{
  "dataset": "telescope images of galaxies (Galaxy Zoo DECaLS)",
  "image_size": 48,
  "norm_position": "pre",
  "mlp_ratio": 4,
  "warmup_steps": 510
}
Rows from block 9 of a small self-supervised image encoder, named by matrix and row number. Rows with one number within an expert belong to one neuron, the router's apart. Each number is 128 + 24 x the weight over its row's rms, rounded and kept within 0 to 255. All counts start at 0. Numbers have three digits each.
Before each expert's rows are labels from the 100 images, of 14976, where the router gives the expert most weight on average: "patch colour" is the nearest of a few named colours to the mean colour under the peak. Only what is clearly more common there than usual is listed. The data: telescope images of galaxies (Galaxy Zoo DECaLS).
# router: router (model.blocks.9.mlp.router.weight, 8x384), inputs 55-109
# up: expert up (model.blocks.9.mlp.up, 8x192x384), inputs 55-109
# down: expert down (model.blocks.9.mlp.down, 8x384x192, transposed), outputs 55-109

# expert 7
patch colour: brown
router.7:174144138089071106118150134104109121157123117111070085142164163142135091111107134133104149088088106151132130131122132119100136105136066115150164088137163101145128122
up.0:096124108132121115139132146141123141107110123079148158069100159145143134091162169135124139138118130159182167151080127169151117089103143102091128105166125071116044116
down.0:130119151134142135113141107118168135115104160129142109150108124136143118091136115117096086110114137116130104131114140097120132129168130150124126089125137128186109161
up.1:142126138133100146098117117167083131166119164100135113090109111121111133100112111118148096173164131146112125137080107092134136087163094089074117121129135116088147120
down.1:135124100104142115129159157119116144111163161094146133149149164132105127123112144147128137135083111128165120121066099154158104127135195134116140101127134168143156138
up.2:133120141134120114148126119140122136122126118188126159116080129150109126074124119123119131104110162136141131140075113066149097130157092132133149151150100088138098170
down.2:111134140157104134132155120117104154126137119173072135144069115161135143134124112127075156128133109122161176124117143129165124117152117113062165146108119094137084123
up.3:124114157157117143132110154101132132141148178128144181112077158122129126115180157105125173152135118179132164111088073109099092150132105077091138143129127124143090169
down.3:129145126139180187131158100109127153106129121108096181132121159171099147153156075125120120149164158116114110109130140156122175104143119087147144168157135106114115111
up.4:116135174118126091119170114137136132154115139142138145135133148150124130109104078065155127122114117189134139140085123121129103136160055122099101093180117161095149128
down.4:116119092117126089080107102136088134110101080131117093118104165116117109155159132118144133167150165123092115128123123083108134113159077116134139124131113154104164128
up.5:143144144128120098091173131127141149119159132156092120100106147162135104152118134131160142116111132143150161132147136169112148115166165111143145148135168144117128141
down.5:131159097133105155164139087095143137124106168090099123160108128167124138126108120169136124140152138082150107097155105149147147123130151125147081122156135095155142089
up.6:131120122151119103085171122136122148132103100147118110155142169145132152146113112154154122096151150130159116136098124107140120124140112129129114092153152081139101092
down.6:107161095139151143085117171122116134152154129131089102128135090180140137125093090138070129138122100136113142124161120144090165138119140140144099140185138168125147115
up.7:128127141156118067135161148144159142133163125126096118118141140163159079156113139143153152127127101144150184144103130149123130171167135091131158144106134150105142118
down.7:127120084134124096150138155101127137122119122155142146141106110147111122087164073133154085147150150111149139121092158099146130118122128084107097157109091118109131103
up.8:175147100145115132126176139091086094097102124109147146133099136177115137129116089124169122148119124131157152118120090112075113118124132114083153124117142149107086098
down.8:153114159133130136119182076098106104119178126138099111157130100115073129145117132129150077130144149119102132166132122140105135139128121147109128137117158143110165110
up.9:137148145100127108147148124117124150134135179118121138118107122115114074117145131112166118133137171108116132145074118127136102075165114110108089097160132129104110136
down.9:143120170122107140124106112104128122176172134073184133131118124116154160103096113126117144141113110094135131117145137115098173142130125163122144133114133125094130105
up.10:130126139129137154146132125108130135117110158113133170126111175133115116087150132127086121154124142139157142147073095108134095146141135095107131108136133119152099137
down.10:131161155145128128122190125128116128109128126163167111120165127152136139128163072124125136137148139108110130091170125111141166149112097138101116109150114132166103121
up.11:144089141115105101133143133169146150158140136149166128120110157148141107177114115105132147133116132121141165150098111108124128150134095114142148147148139151104152145
down.11:137139150128114151173150120148136142124140149132137154148102159148088138150094111084140110131108138090126165108170104141185156135159146137086127123175147125162107103

# expert 3
patch colour: brown
router.3:099138132120116151140111097094141139079152127093174155113119139138109127125104156154169159188126101131129105152131131131128164125088138151125146112149200139147144110
up.0:131155123101115118103208097136079108110138135143124204143142127126111100112121130117137140138124138131155104112154109092105101191084138145130112137172134136158162094
down.0:126168120114117110075118150124112083121130140127160157133140091110078096154113141129080144128108111101138120121108138181114155125098132152140135125109135162104142121
up.1:140107200135099108159190138120150115186121162135107170096105165140098098112125175081130155130103169100106166106091104118134088141137133090133125142147129114105123134
down.1:083085135119139105143176083174139089109150161137138144163136122137125124177092134115152116140111102074076169119104134137156110136135110120127122129124111138092108113
up.2:118134110097091097158133132106116126181120146156181137101151117148141120113112141148120106122111107122104138114143108122161122116131139072099123151118124089135107123
down.2:160121173108139111164095124102152181123167138150140120125120081114103139137116148121161154157137162150137115134113133107108079115094073127138132113089132145115130118
up.3:135106162139139144160131098141165144104141169150094140101111175112133155115138147108135156125104159129134142149117128137120103140147159147089154173125145100116121147
down.3:101116152113097150130158064110138119125172158151132168178103171160106122154111165140133124125106106092133149121132129124152136138138143142134125094165120142127118099
up.4:131134129147147085122132146121118122145113132143116153145136102164185090119093108134092120122109115126116078103095149110171117107129131091143117152128169128141138151
down.4:098146113125106144116162078157140060160131116074132124127165106118115086151084098097142154109134155107132136107156164155151088149136163150110132168106065154148115102
up.5:128128123145084139133144110129118127088143152131142111155145146155132101110115129164166112206141115113146084100151172103144146119081123148134079122142146142169148112
down.5:122152132117092194088138110132125129119144168112150150122102114144097115153093147145104154153082133075123141153164110129129151101128132154165136123160138149142139091
up.6:116120137095100114123102093132123134154110119172124128115190127093128155125141105081130157133132187153139139151128139054132113133128121141187103131147091146091131146
down.6:143101132158127105115097140186121110125143136128108156108171130103141169122136133167134097115167135160183123153135090091114109142107106130085130136087103100137137099
up.7:170147131180145124145123165146124153143104146121138135110121154166145088092161113165145108146128152159135136149085137096137128086168100087099104156120139131135103137
down.7:148139157146114108126158146150131112125133110125118135119093133147142163141173138103099111069163094118111111114116134132109106157136148131173109104162097128151102149
up.8:157176150108161133108135142122120166144120168151087143094111123125102118089102116107160113140132122145157099118124128103139116107144082093107085174122116115148113116
down.8:132116141120132129129120116121121120141119139119119156106174096141103134106111178117102150133165081150160128081137174137135101125075146151150132170071106137113090089
up.9:121139105155139157117140130095172133106133124148138121146091157167131167078167116126119147177143134118123128139127140139179122136132163130128149112135166117147149106
down.9:101117067139095132109115113117142125152136166139133146138097120166110121153079156130123146155072137048099160129159140162136116144172140125116182114178122155113154104
up.10:143133112149115121136133131080108157143108170134124128125124182162143122084140116112133153125109130128105155095075112069138104099127097089119089120176108134136140145
down.10:137105134199158143115175121163124150121108140141135140146127104108129129129142123107135128176099085122131117106137125109123130135095110110098155107153080146135145140
up.11:122124147147140114109162128195121095152134119126122177115122135144149117150109145157091167072118110133155190124109099113101090170188102116120174140143089133086170122
down.11:134159068148124116121096126136148134060134155090136142136143095150096146135132139127115118094146108135148128157086138133113134119155152131127129119118138144136100116

# expert 1
patch colour: brown
router.1:117134149151122148134183143104166104106139125193144170117124140131114134133166124131163132154153178126113143132126096150148141155141142080135149102118161113100148117
up.0:122131159083075152127136113121130095108161163145126148118119167098090105136173095142168081215189157127133099101114113121136116135093144131145147121155178125107127137
down.0:119093118123079110171147094139127143152110149105112139117129130145105120148093159142140120146098123094131136142131121160106147145136136144107172129108174112141137135
up.1:124124110125153094121160103138113129118122141117128113101130153115168119102165162130121166153113110136132099112078154112143094129140080152067129122132149142114102153
down.1:114119140199092113123080125120091123170114160142110146114096139114138118164121135095112161098150140169133106112167157103118134112131161137093143144109120170140132123
up.2:117121132126117160121114138104128107122124121183138160124137123059100160128145120113119098140146221144108111122095106114158122124134102134147111141099157092148128113
down.2:167150191123114135180127107101109123135126134089115133102096140104126160147109154125163152119117159145099128147140124190125136137135193097167162103131137144118118121
up.3:108133118113152121128108122099101124125096137132131168138138124151184118089095156136099135168149174211095162144078127106113127125136088125127121149141092096136149124
down.3:082156084139164111133111080095103175170121137138155132116121121133144156138105132144131120122146101103130110157163096191088153129147143117142137169123139095110125104
up.4:074148117114127136082156113146175124120147095151153202148103140109136131165127141108101127117123135106116124149135104139123121165134159105150124096137139143114134081
down.4:115109142103102112160148150124182108161132112102122151115165134121160134134179130151170116137123145128109116102105127146127150154131146131158126106105127164124109148
up.5:176103139108111112149116177126124129139161121126142113115182180095155130158102082158109142135150055157150119124137123147139141157095134144128145141078124106136148167
down.5:155131146118113118119153129137089129142145086124073097167161102125182116152097114172102139105110118162116113089200142140120165103085128147170118143113146131099171146
up.6:115152174100093113127123103125144143092169148143122168145132139097080090148122115158172114187172159140120101139104123155133135148125122138124145109148195109096131110
down.6:085115121103071123171129109127165132149138151116159151130133135128142121126124160168168135152134105097161130112154111148130160116132140143137148103104158137135112147
up.7:142110135127149153133098129105102154120102101104161165085143180116151143106133148140081114110114119144150098139100089108138137044099131159104109160076116113180104142
down.7:167164148147178127106138159138121166107119096105109101103103128127141176130170117134074124098109128182102115130122160118122126112118135144126119138154131122118127158
up.8:113152140096124116111089130081130130138132129137141110159142125119155098123091119146112148115143149142143121092122138078132127105136100093114101139122102115124112124
down.8:146137139164166103132137099117135161116126100130141134130125144180127094104120133107075163117113107132140109136151114102129111136153158122120141119129093156169095133
up.9:145118196124116133156137147096121123124134165132110143135126171118106130106150103129151097130149209161114130112112137141134123126146135094167126156145189126104121140
down.9:154098169123146132150142095106105107137142148133108127149105157124106132091090148148160125147097146121162168133140102120131139132126115121137112132139169106155126140
up.10:116094102133143148115109143115116130144102106121172125118140204122139157109174111119089101107120097132161127118117079097135123105068146138153138135100113103172142124
down.10:195135180116145121139131139113130128126125081089110127122125112101154149135157163105113101080069125177088125147102143143122109109120143134139123134113147119125106143
up.11:124144157132123144137134132093100131105133141138142167122135144143154099111133128125117147113155142139144121143108114165166083091140095136116098132121124090152085110
down.11:153142078116152132124161136148158094091085117164102128121108086112187168140117126156130130124119105082149129103111173135134163129121186118111098140148129122102147119

# expert 0
patch colour: pink; grey
router.0:141063113143149122134107127123141090154108129134138106116133091134135148135127076118115111100134130137123123128185133121113097165084176114096155152123077141155142119
up.0:186173169133108087124116136108101132101124097166119133132113160120149144093084147106106090178086130117118125112065102106116130111127105124132131085147141089135152153
down.0:102129105160120165142148109121124158127092152139102101087130139113125109119156098140156127140096131072112102159106155150135099112146138108096103152123132152145092089
up.1:138158141137115154124111109131114133118104116115145114099106149133154125103114165094158140126127108120181127113073107106174113137143041105149101103135147167155102106
down.1:141159134101116126085129140139143084133099153137166089143130147133132095115120112101085112113143172171114082154132131114106132133101098165104143122143131142104096159
up.2:135116139096134133149125129174136115143137153169111097143118106171105174139140131109135135114148160139112147144133080095179063104141117146131115135144110098134117094
down.2:077154129114151204122142102108146146069104134145121131125138132173105134138116154117115130129141114100167096116130110140152154102145122167117109109111137116142104145
up.3:113127124146144123141115167090163141140047123116138210107115130101110106093127070090137106105147154152130085132149125147116114118154173096136137115099122094117080159
down.3:115143145137108154148140092139130108121167134119149150142111147126113114151101141137133156173102111129130149163104108137079081117153147128132147127147130134133093130
up.4:116142157135115103154078095143103120097154145113143125140123128155116149139097182105146104129094144117146141145125147131118100123144097107164102118093155119103101120
down.4:137065144136141100146120151162146150145148125122165146111135164111115121165165110102157091161138151162111158152126166116122098126112131105127152128123124107120141164
up.5:110096184113109084157131091156128160100160120109153139112092125140135132140122130118132132155049153132118186117115121113092130123167111133189088096139142151125128100
down.5:141134121152149106093139156178134152143136125138158149125162114099139140198100097136115119148169139150119119132107148152103105110116113141093166109136129131095085107
up.6:128116139095093088130147120093113080147084152115124135145121125113127118126155134092146107140110145129102158112096123140137143127131120076114140115183104084138125121
down.6:131137124120149141097130119120150098107148102097177151160170160095153156126161122153126110147158101148121123158128138100127123090119130176141094114099110146093131106
up.7:116169142121136131135143103076129161139101138139154174089160171123163091111145140156122097142126161122129108118114099126139097086171161065127129100117126115112086175
down.7:134131165116091120121156081133141138118149136115094116148112152146112130143151141133136134136096114140106155169088132117128114110144137124155156091145149133150136089
up.8:170161138143139132134139122124119145106124124119151125136134106108084136073157087131204151133146162115072142109117101079150135099193069113100085099102149119119103176
down.8:156111124111077168087152109138144133120140180115132125138090133107135105121144098144108139108115095143138108148113163133112148119133151156115148136112141134128132124
up.9:165176124133131131110157156129104122126123127153155131129139136169135135120128162130146126134142130141094147101111105119193102111189106135094123124179130127068116119
down.9:103153137175103121139106094113082108145080146095088152145158136128161151149136125146126149081114113059166142139158125118136143133139156113115142154119081128104160077
up.10:089144113131136092118085104116106131132153132171131148119120159129140115100120149105159144171162132132116141085112108089145146116133113117120080124128160139127126125
down.10:118127121126128151086177098139141121098143108117178083093168115120119123166139083147139111129128137125120124158127132121139169124090114128111136126149124138132117188
up.11:142159156132096147125134146108086130106108160161122155125146173144161097109138169128144120148117135120134128150077072103152103103171086124130114108157104120142097110
down.11:129127099142126093154135156108113166129105103129197114137118125141092098157172096133141087133134137119141172142121142112138121111102137120086137127130136071093093116