config.yaml
mlp_ratio: 4
moe: "expert_choice"
experts_per_token: 2
projector_out: 512
Rows from block 5 of a small self-supervised image encoder, named by matrix and row number. Rows with one number within an expert belong to one neuron, the router's apart. Each number is 128 + 32 x the weight over its row's rms, rounded and kept within 0 to 255. All counts start at 0. Numbers have three digits each.
Before each expert's rows are labels from the 100 images, of 14976, where the router gives the expert most weight on average: "strongest on" is what is common among them; "colour at peak" is the nearest of a few named colours to the mean colour under the peak. Only what is clearly more common there than usual is listed. The data: telescope images of galaxies (Galaxy Zoo DECaLS). In brackets: how many of the 100, against the usual share in percent.
# router: router (model.blocks.5.mlp.router.weight, 8x384), inputs 0-76
# up: expert up (model.blocks.5.mlp.up, 8x192x384), inputs 0-76
# down: expert down (model.blocks.5.mlp.down, 8x384x192, transposed), outputs 0-76

# expert 0
strongest on: shape: star or artifact (30 vs 1.3)
colour at peak: brown (40 vs 12.5)
router.0:127155075069153164148125182183133133141085076126171091097144070108207090143108096118136131145163139120120138070112154099109099127110083148184112076082208161112116142117143093148210135121120067124163114126167087156118129172059119161
up.0:177080168194098117079127144133143112198110170196110145180074140154082108097132071182167113167174155121130166195126057180130104206154129156085098110147101085140110144119181135129127165113157136121115095128132149083102177117125130134
down.0:084134126165159214136120152118146137143095154127100175163143155103095132140117112113139108074191092127174135103124116117137147137188130165147184182106182167166194108080106116158085114096087183156136146182090143142096123074118151099
up.1:140119170199151065091133166121093078148155175152113149140114135153105164121179090138135114165083169118087164114147116081141151175183136096129140112154131102083117111156186131158098124182100147111085174113103129108092181147101164135
down.1:121124077189179192101109140101108174104129121162140170082121145124117159081186068188183112171145166139187117139145127079096097087142139118124142196052125145109094139103168127120102114162117143113138073143054141118088119140159082209
up.2:178089216160123065091143133155133138121216122158120077146043144113107087151132165111148168132146164244156098155091071155113104141148149081150147120119150115131091112172141119093084083137121103128131144124106191091117093182117145101
down.2:112136156146152134120115145154148117120086124141084170123116097155105182170138192170103155132217152152069185147081134077172100163110117092121158109172130164113162101125122125113111152169141151103102115100132152069166155145118173090
up.3:151114123180057118157165136116131153188130132225113150184075117106132083116143082126134184117205150158108060161078100144099163132135160112103137155142154163105088132124143183091109099093127118111113140111156166141108151172109179136
down.3:143122156097164110096118139170170095092111103137147078140158180062121088123145180112127119110123197125172122149111159167151101125089114137099128153128102143131162137131070092124076162143139160113090170163087133150102124138165133114
up.4:122111125077056160141159134132167101166111118172150092137122145154130053116203168100181149152138151107141097194115156094163086114141135129132135129134182165123104118133149155091135135141141110157128134168155173162131151174130132142
down.4:111137163149143090129142125089108156083139142117118113170117179119118119156122148152078106156156181081076129110053129183084193110162148093078074118136192074124151159195151099169157117129137143086123131141101121131100151165172200123
up.5:174143139127163088090168139168117089168155121127134139136121175146111074143124102154085134159149124047076094120117110110083110127169153174145136107099140094185074117104152141147159132216166066085053136116124166108140131148097147160
down.5:105094095133103118160086164183128133113127141114136167145103199109123098152128118174138170145120095138140136111109121113151138114153159133121159117056101106131128160175102095140184148123187190161157165080121131133108134152171083113
up.6:146133117164056128160167122137135162107153183158114101125121115083066168105087141150095153095148157154098148151055127095149210098105156158081124142134145121062135112105127119104097148217108113118129083081172146045153093145160163159
down.6:103113100117158156094105113139073133170131148133109187094146159137114171113173127092161166139082100179145056162107107155093181113108175119134158187097064158098089154190121090171030142094117208129126151089136124131140136114138084113
up.7:176108149163102105085152190094117117101179109132167091177142123098096076124087113091168125162132123115134087140120122152160148183173162061113151112194103132117090092165146159145063120174121145075142159166163157090134154141169057063
down.7:088128110179136124109090074136131156124141142118099150095082112134159139162134138147117164124142131080104126161132102119126123131129107215158091177142183107118106138077147097173125165162100108131128131083067143214134145066067112131
up.8:161119137161150064092126129149162092090098094172174139181141146142076126128110136170200117111109136091103156136070097141104131163188163108138192132191085154144126096158171157124080097143130135115118139145127176129074142116141170132
down.8:161180095161146176165136098101171107112155116067126086106144133151120087113113074094179138129085135162064117138174086085154119156169064094145097099066135172106110143112172142107152084191097154103133184099140105119109150155137114148
up.9:087137121144140091121080196074100134084164093100096092173131100160148155132093117178134105150143187119133120104116115119070092162105086126169139137143147159150034157075165136112122034145137144123110148150088117137137157162135191084
down.9:097130061121107151090172097135109119137105176148118128148112101095106155121121109117141124083138177147157125191111104191154118123148110189104130078099041159104116071149127119198076111161133120149181149095114160135142108154128144122
up.10:074118130120127120133113150156096177124137108079093099113128089169133142164115157127144123183132184152120090076103126101075092129106082095161134100109169189160097122147136084176116103146157129087169113138057133152118142166189148048
down.10:162155163093089125140167107069163141109142150074144163170089160124102134133117147117122130084135209114112169137127101169173094087162144128122106090127069150132135129158110122189061149118153136157144168121116199127172113174134155157
up.11:091136100153134140120155148124149087128122142176108063154118143192122128138038078184149111148215117126188180081111117123130136127185136156147125094132143104190106169092170183150133126098136107118135155148111113138117155117114146145
down.11:098117099063103219159163144135136141142152082103119136152107141131129067110178132130127164120150168135150136138116112183139139153170145114141147127036134135156123125141145108154164127121105131187172157109129166147061119184190107105

# expert 6
strongest on: shape: star or artifact (35 vs 1.3)
colour at peak: brown (32 vs 12.5)
router.6:065120149164088087131088122181141129124103170092136139162154136145144120097146147128104179120046134159132118136126152177086132143122141119142155161147087143160097115164131120152090144136183167130137084153089151131154089152189185138
up.0:115084145097119178133125082160129100174115214117113147200135136161105118115151083104104167136210164153200166160128092149125079157178119087187183091140134121139107148143132173150089099102140150089103129156136108146074162090165118062
down.0:131161137168134069135095123110083105088100114188161108082112156090064172147108113091111120122118179123121091090164117096177175092162097071128102122124100119153152170156189100132099180162165124082138134137133183140176116099125107092
up.1:134128143144164143074139144069097154212151150155088085162132172209069156089137167164163122136197084162093156093025104161111121125132074127126115115154141081119140125176154158104155138081127169099112170067119122115156148095114139133
down.1:127121146152142095061140129138075134175141161167119146126091098119114120144133129160125142115172127085084130152144082129088168145138101122110140108149131104126087145107195160159169089144093101096113085072120157102175137138045143136
up.2:162147139141152116067197146127144092172085180193133101166111138143099091144103097119141086122150098146123150144098048136144116140159096142153106135166113131112093112176200201136102124172149140138096139108112192182119166151132213143
down.2:173133077089122129165074153146118139158211157099094151119124119148135119189115143097101157155114122114106087108188159141084110165109175150107092118137160130122172138086164062081172115089129144145146150151136149088159045177132113140
up.3:118075150127066168131138116122178140132088154176165136131141095038177091119114142114119123109080103135172147164112111132130114173135087179155160130116112156118147155144139109133095149086139141150160104168128148150113118121116116170
down.3:120185054160164140108156056173090131146148124168097156102105126175134183164110131162127149202139118103152057115116105130093139109108173158114124135171132138139078132106134107136063173119131113104110064057104127134140141132118148165
up.4:178047198151105123113159174090160094154095180166154164154065141084138120109154102128104136154183062130125102145151083148158144104168103109179140084084115071099062140161156141151149111115136158161153122166156213140127139161138136143
down.4:090155135000137092122113120093139153091117172134128153174146067140095112133115182085113121140116121122161107120191101137119137139070098120180107093121158076112171110081112072111156144112064185096175166149137108098156122146171157100
up.5:091091123194101137133104122142142099140104157168130186155135139171137136106168151124128162142104129117133145058105127142068136149150124168147134159119107186229101093182127089100101164112205121117146116115087175162142140112136151182
down.5:129136101154187154096181066140127096097141109147130146061127104063122131200104103132124131169147144121180128128143076142123150170102097154078160132123102106113173101126127091140172170131085146080129166109066099149072124112101065110
up.6:188111176162108108145126113100173135200115156150139142113112132088114163141202107175076141076157158081056108205125123153069127139140150131156121129137142128085116123072114170097131117166187065108085113117174172125116203188124174181
down.6:133118115144181135095130207125124173159104114164092160063153113144051124156185104154181113176037150225169170169148054172130167151111125134093142159100104114120108149187172101127115117106100153130138120070109064117109107112145080173
up.7:082108116155081111115134118129110132092095196116132156138082148171135108100150150115180206171136153122145126186087130159078145119135099153123175141138137123171058091134131113141103159150140104112132102089077163195167108108157110151
down.7:168157147124119132140148063108137088081133115152156106120123128114137122195090122112097136138187121190126116157144103147166137117134115094077140121104075139090153116116076131114132129127114145082140150114084088144058131125201091124
up.8:143145144073089114141129146079145118165127106146191111154104144187135114147078147112171101083120087156170109119120129103188084111176116124142117091149127152151127154179144161113134108093159143150116112164092114130131150083112147211
down.8:117090123081100079121111175088187074098130103124203140180129093150146116103066139102150107066165116134096097091174161138126136118105121088105129136191095119144162093132093141120090094139139142175113136183133140115213163137111204101
up.9:195092143104081130145151112133160155143137131118090123120113126106108021078129091184110143117126116116134104158116136098136117100143114114129107100127150101109140221165131134074135113171166134175106127152186132114094095138096126205
down.9:151135173122129112144093106170190183121075133115141151161143119130191108128174091174155122095098123122178198119155133181162162112138066074085099113114142109141117170121097126133141087077116122165135065180121101105097158147202129148
up.10:233123128116126086083146141123155109144173136127124142149123151121129112160145136146079094106116108113146114149157088223125129147136125090129080127129139114102092092141135117164130073146135161137109151082124152147116096138126137140
down.10:087117086162135086189133153150061153129070117126194153120137085104097141059149127104124148149118157175149074152140102144146152126153165127035101111090107169175081116120122127087194092152189096156182134168079124158095123178166077144
up.11:142119190170100088107173160178157097143148122140156160159072161132093144157119076129105128148106150126078178179123082135129078201162148135143123087152154070118050121169152142117172133144149131114085110135186165153155122129137165137
down.11:140109148128160090126167090157127097159121120070060138097127138092145100193124183080130117154082139078199144142129117173096128103105171122161116148097094125149153155112174073145137133098188098133121112110105170116156121131144091129

# expert 1
strongest on: roundness: round (64 vs 20.3)
colour at peak: brown (73 vs 12.5)
router.1:097134119108194170106114119107135082080139109083139124097158158172091118179139203119140114092109144133129154111169168122152150138108102086090127202105092098136160134138131127070115115117090137124121165153112080076127090161188154125
up.0:135154151077092136158110158121138154137197124150149154118076119141152084098103112129139066149125065147073095194145123133170075120191162129135110135181094192091107162192132164096087072146164130161134165186139133173117148143086181160
down.0:125127152107177151132191154099155201131165086103144152158181098123163130074111138173164139113181128126164129140156182113106134110080113116139075130205064123081193115099164153113205136138101094103195126145134150135164155148158135094
up.1:173137090101116132124108138134095127206103166157223142102042073129146106095155172102104148143099091079115162116089081167121133096098136129170090122139161164132131122128122085098143106130199082130149120165097175174159108156143154167
down.1:164107136131167099124108111110130132123080087168102151213112040155109148111161128093142118119144093129081152159121108110133088167107078148185121105105123125093169137095123160169122126144112136125116157092142117141187128143153070116
up.2:167116219112081084161140190147134159135116138188206124147089121144141133090089055116172121104119114149117132195087098209159103131163112160142115155116130180134115112157143180110075046136146141175108114141142164146097087136122144118
down.2:076147121143148118072133138166101132180174079188104168102083139150159157116068117141161127166169118158169089152100118053134136168153159120128138116118128139104144127082093121108099101079116154116107095128051087103118091158133187105
up.3:156119148124117062151204115119095136115175143130158086188075165198046088099140145117122087184144108141110067138166080073119127112167115131140141065200169111164100103115160173144113083158149117098094143167097139154114126096085090107
down.3:112166132128163128053122083103084084107123119209121060110159147119158116104195139105161122139151139172192142123135146194095110131163087095064107101132074163176155078178142225112169136162167119160082126093110149180083127139109090161
up.4:155123205155116124140177169136209164157151142151129133097103106124114111133122120169142157107115162124130138166081069167129113125168131085183151065162119126135118159117117170164090105147163160127173127135145189134114097127139148108
down.4:052151139132154134105095105120099124110112118067090087146094106106188117142188172106093115082092113162168162141063176178112100134151122083134105134117166162099119142163114090152166103027085141081140119139127109129113129122082120123
up.5:150114149134084143133171187089159122145111102114134128142090127173137111055116122109112153130136129145134109176062074138095146164130094097130088148154182121062115094134139132106163121187134110155118110098117146148118095103130140179
down.5:071115135102117145113168111119141161207182132203079116169131122114118112180105139165151133114093168125148129102194088139097128089120106131138137148132092143191178113157052138136148134185151104084111184090209165053132101126174139103
up.6:183154194123095152084179138105159101122111141178094081120066119125116116071102056117081151159113125145168127191092085137125100134139138104192115110151120174101127110169148155090107166143170113200119106117142148144119163148136138129
down.6:072178099129181194180116151105086150124083161141142114077161130122169070129157145147167103133143185146138169157145115082139136119175130115202109121076099148124182108121123053139111165082141114174145155034101113114114131122106112146
up.7:200105177163063109133166169121170144168163129138219142127092117103104047066116085141169116162196112147124160146138048172121128156169132156174100116162122123136081148130105119117088128126108148166125159174145137169122103136153173153
down.7:136141133107162186182128149113109143161128065085121102181112118143095172101173157115133089090157108126071141175099152144105170120142138172135148091175151180115165174153071128072098101142130148142150114148165131137144140146164114146
up.8:171117139146061097075210120189122126194097100149157111111063170142111123118163126143119125086110085178154126139122111108145114108126134104193090117184111130155108139158130152151097087089141163155140114171147191215118165110099096175
down.8:143116118099144127128141151182186120086166174092141130165130137121127105115180098133078177101151122145144174156113066145165160126106146148106187173142140115101161165157104099102106060100171064140035112127121148167101139163127156090
up.9:127134073125100146201184140179194159166111166166122098160074146101158147113128110107127131123116112179090121133092111174130161134148112150199135135093122127140112134130158180070127100116111073144110137125225188152070113166146182169
down.9:106085143110171100113139138155129119170165091130125101122124134100148065109107123160096070178094132141181094156139145129134173103129104126126059142188090130096153112161119148115135143157147161099160101070130085149079152114152138125
up.10:171170169092085130146179120099127140200157132146175122163114074117074111094099088103150133143173109150114132174096103141128133139105138146156082137126114192075091112091119162145126026132105093125129151123126213198130106142186123114
down.10:150221097103135155136167123113107177086107055142137100088165133093162103113138115114100132159110174121092151116110153132098092111141113138179166072107203089137167052081120117149145170132128145130115087152100148129127120171115186098
up.11:147139168122056124085099187100165155111160149171107132145111119154115094057114114144098100161131127149123070170148085170121149130131108107135137111136163110103054188136150153150102096139141169139152119132146185166099103163080158109
down.11:103084091186159055133132151102099174154064096131139160127167129142132121158128116145162116113156168155115085193119096144093178141097096068108125142117148174119111154128214174166089172179130071101128092154109149127169120083092093142